From a checkpoint of a small image classifier.
Model: 3.65M parameters, 40-pixel images, arch vit, norm layernorm, activation geglu, moe top_k, patch size [4, 4], layers 6, width 192.
Training: 9000 steps, held-out accuracy 97%.
Data: trained on capsule endoscopy frames (Kvasir-Capsule), 27.3 epochs.
Rows from block 3 of a small image classifier, named by matrix and row number. Rows with one number within an expert belong to one neuron, the router's apart. Each number is 50 + 10 x the weight over its row's rms, rounded and kept within 0 to 99. All counts start at 0. After the name is the row's rms in percent of the matrix's.
Before each expert's rows are labels from the 100 images, of 14976, where the router gives the expert most weight on average: "strongest on" is what is common among them. Only what is clearly more common there than usual is listed. The data: capsule endoscopy frames (Kvasir-Capsule). In brackets: how many of the 100.
# router: router (model.blocks.3.mlp.router.weight, 16x192, trained with AdamW), inputs 0-191
# gate: expert gate (model.blocks.3.mlp.gate, 16x48x192), inputs 0-191
# up: expert up (model.blocks.3.mlp.up, 16x48x192), inputs 0-191
# down: expert down (model.blocks.3.mlp.down, 16x192x48, transposed), outputs 0-191

# expert 7
strongest on: finding: pylorus (28)
router.7 104:52 53 53 61 55 53 60 66 43 49 58 63 39 49 55 63 45 46 43 62 60 64 41 30 50 53 73 55 49 35 51 45 40 45 42 48 61 57 53 46 33 44 45 46 44 44 61 55 53 53 49 52 48 68 48 40 46 48 43 45 30 55 41 47 54 68 35 42 61 54 65 59 56 60 52 57 67 45 48 52 66 67 30 56 57 62 66 44 33 42 57 44 62 44 34 52 56 58 59 33 32 43 66 44 43 73 51 56 51 55 39 48 59 56 45 63 54 62 56 43 53 49 40 55 43 61 54 67 64 45 51 37 58 53 52 67 48 33 66 47 38 41 46 42 35 42 39 49 62 36 48 55 50 47 36 35 54 31 56 53 50 44 51 41 39 69 64 45 39 61 36 48 33 65 55 54 66 55 47 75 60 40 49 59 53 54 63 46 68 68 57 59
gate.4 081:50 50 50 52 50 50 50 49 50 50 50 49 51 50 50 50 50 32 50 50 98 50 50 50 50 50 45 50 50 50 50 50 70 50 47 50 50 50 54 50 00 49 50 50 49 50 50 50 49 50 49 45 50 50 50 49 50 50 50 50 49 50 51 50 43 50 50 50 50 50 50 50 50 50 50 50 50 50 50 50 50 50 50 50 50 50 50 50 50 50 50 50 51 56 58 50 49 49 50 53 50 51 49 50 50 51 49 50 50 50 50 50 50 50 48 42 50 50 51 50 50 50 50 50 50 10 50 53 50 50 50 51 49 42 49 59 50 50 50 50 50 50 50 50 44 54 50 49 50 50 50 50 50 50 50 50 58 50 50 50 51 50 50 50 50 49 51 50 33 87 50 00 50 50 51 52 50 50 50 50 50 50 50 51 50 50 50 50 79 50 50 50
up.4 081:50 50 50 52 50 50 50 50 50 50 50 50 54 50 50 50 50 51 49 50 61 50 50 50 49 51 40 50 50 50 49 50 44 55 54 49 50 49 50 50 58 50 50 50 51 50 50 50 41 49 56 72 50 50 49 50 50 50 50 50 80 50 54 50 37 50 50 50 50 51 50 51 50 50 52 50 50 51 48 50 50 50 50 50 50 50 50 50 50 50 50 50 50 50 54 52 50 43 50 48 50 88 55 50 50 53 50 50 50 49 50 50 49 50 48 99 51 50 50 50 51 50 50 58 50 44 49 65 50 50 50 50 47 42 48 52 50 51 50 50 50 50 50 49 49 58 47 43 50 50 50 50 50 50 49 61 99 49 50 50 55 49 17 50 50 48 49 50 00 54 49 36 50 50 49 54 50 49 50 50 50 50 50 66 50 49 50 50 52 50 50 50
down.4 113:76 54 99 50 50 50 50 50 50 66 50 50 53 50 50 04 55 50 50 50 50 50 57 50 57 50 57 56 50 50 50 50 48 50 50 50 50 50 50 50 20 46 50 50 50 50 49 50 61 50 57 50 50 51 52 50 50 50 50 50 59 50 54 50 53 50 50 50 50 50 50 50 50 47 44 50 62 47 13 50 50 52 50 50 51 50 50 50 50 46 50 50 50 50 22 50 88 50 50 60 50 12 48 50 31 50 50 50 50 50 50 70 50 50 46 58 50 50 50 50 45 68 50 50 50 67 50 49 50 50 50 50 49 50 46 50 50 50 46 50 50 50 50 50 63 68 50 62 50 46 50 50 50 50 53 45 50 50 50 50 38 50 50 52 50 50 49 45 50 50 50 50 50 50 50 50 50 50 50 50 50 50 50 53 50 80 50 50 01 40 50 50
gate.5 166:50 50 50 50 50 50 50 50 50 50 50 50 50 50 50 50 50 50 50 50 47 50 50 50 50 50 49 49 50 50 50 50 76 50 55 50 50 50 50 50 99 50 50 50 50 50 50 50 49 50 39 21 50 50 50 50 50 50 50 50 50 50 56 50 99 50 50 49 50 50 50 50 50 50 50 50 50 48 53 50 50 50 50 50 50 50 50 50 49 50 50 50 50 50 40 50 49 72 50 53 50 49 79 50 50 50 50 50 50 50 50 50 50 50 25 45 50 50 50 50 50 50 50 50 50 99 50 46 50 50 50 50 50 47 51 49 50 50 50 50 50 50 50 50 50 49 50 50 50 50 50 50 50 50 50 54 50 50 50 50 51 50 64 50 50 50 50 50 50 41 50 27 50 50 50 50 50 50 50 50 50 50 50 52 50 50 50 50 49 50 50 50
up.5 159:50 50 53 50 50 50 50 50 50 50 50 50 50 50 50 50 50 95 50 50 47 50 50 51 50 49 52 51 50 50 50 50 34 50 51 50 50 50 50 51 39 50 51 50 51 50 50 50 48 50 63 78 50 50 50 50 50 50 50 50 58 50 50 50 00 50 50 50 50 50 50 49 50 50 51 50 50 50 49 50 50 50 50 50 50 49 50 50 50 50 50 50 50 50 65 50 51 26 50 47 50 50 00 50 50 50 50 50 50 50 50 50 50 50 99 53 50 50 50 51 50 50 50 50 50 44 50 60 50 50 50 50 50 53 50 67 50 51 50 50 51 50 49 50 52 50 50 45 50 50 50 50 51 50 50 47 50 50 50 50 49 48 44 50 50 50 51 51 52 66 51 73 50 50 53 50 50 49 50 50 50 50 51 46 50 50 50 50 35 50 50 50
down.5 130:50 50 54 50 50 50 50 50 50 78 50 50 22 50 50 61 50 50 50 50 50 50 12 50 45 50 88 49 50 50 50 50 52 50 50 50 50 50 50 50 01 51 50 50 50 50 50 50 52 50 51 50 50 50 40 50 50 50 50 50 38 50 58 50 61 50 50 50 50 50 50 50 50 50 62 50 50 32 52 50 50 47 50 50 49 50 50 50 45 44 50 50 50 50 28 50 33 50 50 52 50 48 47 50 73 50 50 50 50 50 50 43 50 50 51 39 50 50 50 50 49 53 50 50 50 40 50 50 50 50 50 50 50 50 50 50 50 50 00 50 50 50 50 50 09 45 50 44 50 51 50 50 50 50 70 42 50 50 50 50 48 50 50 48 50 50 53 51 50 50 50 50 50 50 50 50 50 50 50 50 50 50 50 99 50 63 50 50 73 50 50 50

# expert 0
strongest on: finding: pylorus (27)
router.0 101:45 50 64 50 53 58 63 56 37 44 54 45 39 53 54 55 52 70 58 40 42 61 42 42 36 45 46 32 36 46 43 40 59 54 42 52 60 57 59 43 46 41 35 49 46 33 54 55 52 38 55 41 48 48 41 41 53 62 43 47 49 59 30 49 56 48 34 53 57 54 48 61 57 54 40 46 48 47 66 42 56 62 37 50 53 73 62 48 42 40 56 66 58 52 67 29 29 60 45 40 37 59 68 47 38 51 37 48 41 55 35 56 41 49 72 33 57 66 74 46 53 50 68 67 48 56 44 65 50 49 39 61 54 36 60 24 50 44 60 41 43 55 61 54 32 46 30 44 38 38 43 48 38 41 47 47 55 30 59 45 49 48 44 35 37 46 60 42 58 49 59 49 24 60 39 54 59 56 39 56 69 46 44 60 50 50 54 38 48 60 42 45
gate.2 129:50 50 45 50 50 50 50 50 50 50 50 50 50 50 50 50 50 62 50 50 49 50 50 50 50 50 50 50 50 50 50 50 74 50 31 50 50 50 50 50 55 50 50 50 50 50 50 50 42 51 48 50 51 50 50 50 50 50 50 50 50 50 47 50 46 50 50 50 50 50 50 50 50 50 50 51 50 51 51 50 50 50 50 50 50 50 50 50 50 51 50 50 50 51 45 50 50 79 50 48 50 51 99 50 50 51 50 50 50 50 50 50 50 50 37 48 50 50 50 50 50 50 50 50 50 12 50 50 50 50 50 50 50 50 51 55 50 50 50 50 50 50 50 50 50 50 50 99 50 50 50 50 50 50 51 76 50 50 50 50 50 50 44 50 50 50 50 50 50 34 50 49 50 50 52 50 50 51 50 50 50 50 50 49 50 50 50 50 52 50 50 50
up.2 160:50 50 46 50 50 50 50 50 50 50 50 50 50 50 50 49 50 44 50 50 50 50 50 50 50 50 51 50 50 50 50 50 44 50 73 50 50 50 50 50 51 50 50 50 50 50 50 50 43 50 59 51 49 50 50 50 50 50 50 50 51 50 50 50 36 50 50 50 50 50 50 50 50 50 50 49 50 72 51 50 50 50 50 50 50 50 50 50 51 50 50 50 50 50 51 50 50 50 50 53 50 50 00 50 50 49 50 50 50 50 50 50 50 50 99 53 50 50 50 50 50 50 50 51 50 64 50 50 50 50 50 50 50 51 50 51 50 50 49 50 50 50 50 50 52 50 50 00 50 50 50 50 50 50 49 43 51 50 50 50 50 50 53 50 50 50 50 51 49 99 50 44 50 50 50 50 50 50 50 50 50 50 44 53 50 51 50 50 44 50 50 50
down.2 113:45 49 83 50 50 50 50 50 50 64 50 50 47 50 50 43 50 50 50 50 50 50 46 50 54 50 36 43 50 50 50 50 38 50 50 50 50 50 50 50 51 78 50 50 50 50 50 50 00 50 16 50 50 57 50 50 50 50 50 50 53 50 40 50 37 50 50 50 50 50 50 50 50 50 39 50 66 58 53 50 50 49 50 50 51 50 50 50 53 67 50 50 50 50 50 50 38 50 50 54 50 59 00 50 50 50 50 50 50 50 50 53 50 50 51 41 50 50 50 50 60 59 50 50 50 47 50 50 50 50 50 50 51 50 50 50 50 50 70 50 50 50 50 50 26 30 50 59 50 53 50 50 50 50 60 46 50 50 50 50 49 50 50 52 50 50 46 66 50 50 50 50 50 50 50 50 50 50 50 50 50 50 50 89 50 23 50 50 49 72 50 50
gate.3 194:50 50 44 50 50 50 50 50 50 50 50 50 49 50 50 50 50 00 50 50 50 50 50 50 50 50 50 50 50 50 50 50 52 50 47 50 50 50 50 50 64 50 50 50 50 50 50 50 60 50 07 54 50 50 50 50 50 50 50 50 50 50 50 50 49 50 50 50 50 50 50 50 50 50 50 50 50 64 50 50 50 50 50 50 50 50 50 50 50 50 50 50 50 50 86 50 50 43 50 50 50 50 43 50 50 50 50 50 50 50 50 50 50 50 59 49 50 50 50 50 50 50 50 50 50 21 50 50 50 50 50 50 50 50 50 50 50 50 50 50 50 50 50 50 50 50 50 50 50 50 50 50 50 50 50 27 50 50 50 50 50 50 48 50 50 50 50 50 55 92 49 50 50 50 50 50 50 50 50 50 50 50 46 50 50 50 50 50 38 50 50 50
up.3 162:50 50 00 50 50 50 50 50 50 50 50 50 50 50 50 50 50 48 50 50 00 50 50 50 50 50 50 50 50 50 50 50 46 50 52 50 50 50 50 50 84 50 50 50 50 50 50 50 60 50 48 52 50 50 50 50 50 50 50 50 56 50 51 50 47 50 50 50 50 50 50 50 50 50 50 50 50 50 50 50 50 50 50 50 50 50 50 50 49 50 50 50 50 50 36 50 50 62 50 50 50 50 66 50 50 50 50 50 50 50 50 50 50 50 86 48 50 50 50 50 50 50 50 50 50 55 50 50 50 50 50 50 50 50 50 42 50 50 50 50 50 50 50 50 54 50 50 59 50 50 50 50 50 50 50 49 47 50 50 50 50 50 61 50 50 50 50 50 98 60 53 49 50 50 50 50 50 50 50 50 50 50 54 50 50 50 50 50 12 50 50 50
down.3 139:58 50 52 50 50 50 50 50 50 49 50 50 51 50 15 55 49 50 50 50 50 50 58 50 66 50 50 39 50 50 50 50 52 50 50 50 50 50 50 50 57 99 50 50 50 50 47 50 55 50 48 50 50 57 53 50 50 50 50 50 64 50 00 50 43 50 50 50 50 50 50 50 50 55 41 50 38 74 63 50 50 56 50 50 42 52 50 50 47 73 50 50 50 50 45 50 41 50 50 44 50 84 55 50 15 50 50 50 50 50 50 49 50 50 50 44 50 50 50 50 52 56 50 50 50 83 50 49 50 50 50 50 51 50 52 50 50 50 60 50 50 50 50 50 64 55 50 40 50 52 50 50 50 50 87 40 50 50 50 50 49 50 50 45 50 50 54 51 50 50 50 50 50 50 50 50 50 50 50 50 50 50 50 54 50 50 50 50 33 97 50 50

# expert 11
strongest on: finding: reduced mucosal view (31)
router.11 107:42 62 59 51 50 50 56 50 65 47 48 60 50 48 49 71 62 46 71 73 49 52 46 35 57 36 62 36 49 48 49 52 42 77 51 40 58 67 57 55 49 39 43 57 51 38 58 49 42 44 47 49 38 53 51 36 63 45 44 37 38 61 35 55 55 47 31 44 50 36 46 55 61 38 36 56 63 53 56 68 45 60 37 50 57 59 45 47 34 44 66 67 61 67 42 52 60 52 37 44 37 50 52 35 55 38 35 50 67 39 47 62 46 57 44 62 62 41 71 52 59 46 31 51 68 56 52 43 44 61 45 46 52 44 52 58 61 48 54 54 51 53 73 65 36 63 46 51 51 32 45 58 43 37 49 41 63 55 59 56 36 64 55 48 60 47 61 52 38 57 45 56 40 63 51 39 55 33 36 43 49 41 39 64 37 51 33 40 55 62 34 35
gate.3 053:50 50 45 58 50 49 53 48 50 50 45 48 46 49 49 50 50 50 51 54 28 50 50 50 50 49 51 49 50 52 50 50 52 51 48 49 51 50 49 50 50 50 51 50 50 50 50 47 48 51 46 47 43 50 49 50 51 50 50 50 51 50 50 50 50 51 50 51 50 50 48 49 50 48 48 54 50 99 51 54 51 50 50 50 50 50 49 49 48 50 50 50 50 51 50 50 50 50 47 31 50 61 34 50 49 00 50 49 50 51 50 50 52 50 46 51 49 50 49 50 50 50 47 50 49 55 52 50 49 51 50 54 51 59 50 43 50 51 42 51 50 49 50 52 51 52 57 53 50 50 50 50 47 49 48 49 47 50 50 50 50 59 51 54 50 51 50 48 50 49 54 99 50 49 67 50 50 51 50 46 44 50 49 79 51 50 50 49 61 50 49 51
up.3 065:50 50 49 31 50 51 50 50 50 50 50 51 44 50 51 53 50 38 47 49 50 54 50 50 50 51 54 39 50 50 50 51 51 53 57 41 51 47 52 50 52 50 51 50 50 50 50 50 51 52 46 53 50 51 44 48 50 50 50 49 46 48 50 50 49 54 49 43 52 53 51 48 43 53 56 48 50 66 60 51 52 50 50 50 44 51 51 50 50 51 50 50 50 54 51 51 50 52 50 00 48 00 57 51 50 99 48 49 51 48 48 49 48 48 51 51 50 50 50 46 56 51 50 49 50 48 50 60 50 47 50 39 50 48 48 48 50 52 59 50 49 47 51 49 49 42 42 39 51 50 50 50 50 52 50 49 60 43 50 50 53 53 52 46 50 50 50 50 55 50 45 48 50 50 22 50 53 51 50 51 64 50 55 44 51 50 52 51 52 50 50 51
down.3 082:63 50 60 50 50 50 50 50 50 41 50 50 38 50 43 50 50 50 50 50 50 50 51 50 72 50 56 86 50 50 50 50 40 50 50 50 50 50 50 50 45 50 50 50 50 50 50 50 49 50 45 50 50 50 51 50 50 50 50 50 66 50 53 50 50 50 50 50 50 50 50 50 50 48 77 50 50 10 41 50 50 50 50 50 50 51 50 50 43 45 50 50 50 50 34 50 51 50 50 51 50 47 49 50 54 50 50 50 50 50 50 55 50 50 62 51 50 50 50 50 35 00 50 50 50 40 50 36 50 50 50 50 45 50 49 50 50 50 13 50 50 50 50 50 39 44 50 45 50 49 50 50 50 50 38 51 54 50 50 50 49 50 50 99 50 50 54 54 50 50 50 50 50 50 50 50 50 50 50 50 50 50 50 40 50 45 50 50 66 52 50 50
gate.7 149:50 50 52 51 50 49 50 49 50 51 49 50 79 50 50 50 50 00 50 49 49 50 50 50 50 50 48 50 50 51 50 50 40 51 40 50 50 48 50 49 54 51 50 50 47 50 50 50 52 50 27 45 49 51 50 50 50 50 50 50 50 50 50 50 44 50 50 50 50 50 50 53 50 50 50 50 50 51 00 50 50 50 50 50 51 50 50 50 50 50 50 49 50 50 48 50 50 50 50 49 50 60 48 50 50 51 50 50 50 50 50 50 50 50 29 84 50 50 47 51 50 49 50 51 50 59 50 56 50 50 50 50 51 34 50 60 50 49 48 50 50 50 50 50 50 58 51 51 50 51 50 50 50 50 50 48 50 50 50 50 50 46 22 49 50 50 49 50 51 47 52 57 50 49 50 50 50 50 50 50 50 50 50 51 50 51 50 50 51 50 50 51
up.7 108:50 50 50 50 50 49 50 49 50 51 49 50 88 50 50 50 50 11 50 49 52 51 50 50 50 50 25 50 51 51 50 50 41 51 38 50 50 49 50 48 58 51 50 49 48 50 50 50 82 50 29 37 49 51 50 50 50 50 50 50 48 50 50 50 40 50 50 50 50 50 50 56 50 50 50 50 50 51 15 50 50 50 50 50 53 50 50 50 50 50 50 50 50 50 45 50 50 50 50 67 50 70 48 50 50 51 50 50 49 50 51 50 52 49 37 65 50 50 47 51 50 49 50 52 50 59 50 60 50 50 50 50 51 22 50 55 50 50 47 50 50 50 50 51 50 78 51 52 50 51 50 50 50 50 50 42 51 50 50 50 50 32 18 49 50 50 49 50 51 49 53 99 50 49 50 50 50 51 50 50 50 50 50 51 50 50 50 50 99 51 50 51
down.7 154:55 50 32 50 50 50 50 50 50 50 50 50 48 50 49 43 50 50 50 50 50 50 50 50 49 50 99 50 50 50 50 50 73 50 50 50 50 50 50 50 30 50 50 50 50 50 50 50 62 50 00 50 50 50 50 50 50 50 50 50 50 50 50 50 43 50 50 50 50 50 50 50 50 50 47 50 50 05 61 50 50 49 50 50 50 50 50 50 22 50 50 50 50 50 52 50 50 50 50 54 50 20 00 50 50 50 50 50 50 50 50 54 50 50 51 42 50 50 50 50 50 51 50 50 50 65 50 50 50 50 50 50 50 50 50 50 50 50 64 50 50 50 50 50 49 49 50 50 50 50 50 50 50 50 60 00 50 50 50 50 51 50 50 47 50 50 50 50 50 50 50 50 50 50 50 50 50 50 50 50 50 50 50 45 50 50 50 50 37 50 50 50

# expert 6
strongest on: finding: reduced mucosal view (40)
router.6 094:61 57 59 37 50 62 61 52 55 49 42 48 35 45 42 36 54 55 48 46 47 51 36 37 51 56 38 45 62 39 52 71 55 68 45 62 63 56 62 61 34 40 42 60 59 39 56 55 65 43 49 52 67 45 50 38 66 67 49 57 40 40 33 47 48 61 40 34 49 44 40 40 63 60 53 47 46 44 76 61 47 54 32 48 65 43 46 53 50 52 55 70 59 71 59 48 34 47 34 68 48 34 48 57 46 51 40 42 63 53 60 48 40 38 50 41 47 52 64 56 52 64 55 46 56 65 41 52 63 69 57 56 53 43 64 62 64 63 60 43 50 54 60 43 19 63 53 34 40 51 42 58 36 46 38 53 65 41 43 54 62 42 64 60 65 50 57 51 33 61 52 45 55 60 39 43 43 38 47 54 35 48 48 51 47 56 45 36 61 63 37 48
gate.9 123:49 51 49 52 50 50 50 50 51 50 50 50 50 50 51 49 50 93 50 51 44 50 50 49 51 50 53 50 50 50 50 52 32 50 38 50 50 49 50 50 52 50 50 50 50 50 50 50 56 50 00 51 50 51 51 50 50 50 50 50 49 50 48 50 59 49 50 50 50 49 50 46 50 49 50 50 50 50 56 52 50 50 50 50 50 49 50 50 51 50 50 48 50 50 47 50 51 49 50 52 50 37 50 50 50 50 50 51 50 50 50 49 50 51 50 50 50 50 50 50 49 50 48 50 50 99 50 50 50 50 50 49 50 55 50 55 50 50 50 50 50 50 50 50 50 50 52 49 50 50 50 50 52 50 49 39 55 51 50 50 48 49 50 50 50 50 49 51 50 50 52 46 50 50 49 50 50 50 50 50 49 50 49 50 50 50 50 52 28 50 50 50
up.9 134:49 51 49 50 50 49 50 50 50 50 49 50 42 50 50 46 50 64 50 50 49 50 50 50 50 50 58 50 50 50 50 50 48 50 43 50 50 50 50 50 99 50 50 50 50 50 50 50 50 50 00 50 50 50 50 50 50 50 50 50 49 50 50 50 55 50 51 50 50 50 50 50 51 48 50 50 50 51 57 50 50 50 50 50 50 50 50 50 51 50 50 49 50 50 47 50 50 47 50 52 50 20 50 50 50 50 50 50 50 50 51 50 49 51 45 50 50 50 50 50 50 50 49 52 50 81 50 55 50 50 50 49 50 63 49 52 50 50 50 50 50 50 51 50 50 50 50 50 50 50 50 50 50 50 50 51 50 50 50 50 50 50 73 50 50 50 49 50 51 46 50 58 50 50 50 50 50 50 50 50 49 50 47 53 50 51 50 51 28 50 50 50
down.9 114:44 49 75 50 50 50 50 50 50 50 50 50 69 50 45 50 50 50 50 50 50 50 50 50 68 50 51 50 50 50 50 50 93 50 50 50 50 50 50 50 88 61 50 50 50 50 50 50 92 50 26 50 50 50 50 50 50 50 50 50 64 50 61 50 46 50 50 50 50 50 50 50 50 50 56 50 50 99 48 50 50 45 50 50 50 51 50 50 59 62 50 50 50 50 30 50 51 50 50 59 50 52 51 50 49 50 50 50 50 50 50 61 50 50 30 38 50 50 50 50 51 52 50 50 50 83 50 50 50 50 50 50 57 50 50 50 50 50 49 50 50 50 50 50 50 49 50 50 50 50 50 50 50 50 59 99 50 50 50 50 52 50 50 52 50 50 49 60 50 50 50 50 50 50 50 50 50 50 50 50 50 50 50 47 50 50 50 50 91 50 50 50
gate.10 099:50 50 00 50 50 50 50 50 50 50 50 51 52 50 50 51 50 65 50 50 50 50 50 50 50 50 37 50 50 50 50 51 49 50 53 51 50 50 50 50 17 50 49 50 50 50 50 50 37 52 44 48 50 50 50 50 50 50 50 50 52 50 46 50 60 51 47 50 50 50 51 55 50 50 50 50 50 47 45 50 50 50 50 50 50 49 50 50 33 50 50 50 50 50 44 51 50 13 50 70 49 60 50 50 50 49 52 50 51 50 50 50 54 50 72 61 50 50 51 50 50 50 50 46 50 50 50 45 50 50 50 49 50 45 50 30 50 49 50 50 50 50 50 50 50 50 50 52 50 50 50 50 49 50 53 12 47 50 50 50 50 50 53 50 50 50 50 50 50 47 50 32 50 50 13 49 51 50 50 50 50 50 52 51 50 49 50 50 99 50 50 50
up.10 142:50 50 16 50 50 50 50 50 50 50 50 50 50 50 50 50 50 99 50 50 48 50 50 50 50 50 53 52 50 50 50 50 53 49 50 50 50 50 50 50 50 50 50 50 50 50 50 50 51 50 46 50 50 49 50 50 50 50 50 50 05 50 51 50 46 50 50 50 50 50 50 48 50 50 50 50 51 51 45 50 50 50 50 50 50 50 50 50 52 50 50 51 50 50 32 50 50 50 51 50 50 56 43 50 50 50 50 50 49 50 52 50 44 50 45 67 50 50 50 50 50 50 51 50 50 48 51 51 50 50 50 50 50 50 50 48 50 50 50 50 50 50 50 50 50 50 50 58 50 50 49 50 50 51 50 12 49 50 50 50 50 50 00 50 50 50 50 50 46 49 50 49 50 50 54 50 50 52 50 50 49 50 49 50 50 51 50 50 55 50 50 50
down.10 112:61 50 81 50 50 50 50 50 50 50 50 50 49 50 59 71 50 50 50 50 50 50 49 50 53 50 48 50 50 50 50 50 49 50 50 50 50 50 50 50 78 50 50 50 50 50 50 50 34 50 81 50 50 50 50 50 50 50 50 50 52 50 74 50 00 50 50 50 50 50 50 50 50 50 61 50 47 35 57 50 50 49 50 50 50 50 50 50 65 51 50 50 50 50 43 50 50 50 50 49 50 40 52 50 50 50 50 50 50 50 50 41 50 50 77 11 50 50 50 50 50 49 50 50 50 00 50 50 50 50 50 50 50 50 50 50 50 50 01 50 50 50 50 50 50 50 50 49 50 50 50 50 50 50 51 47 50 50 50 50 67 50 50 19 50 50 82 50 50 50 50 50 50 50 50 50 50 50 50 50 50 50 50 58 50 44 50 50 81 50 50 50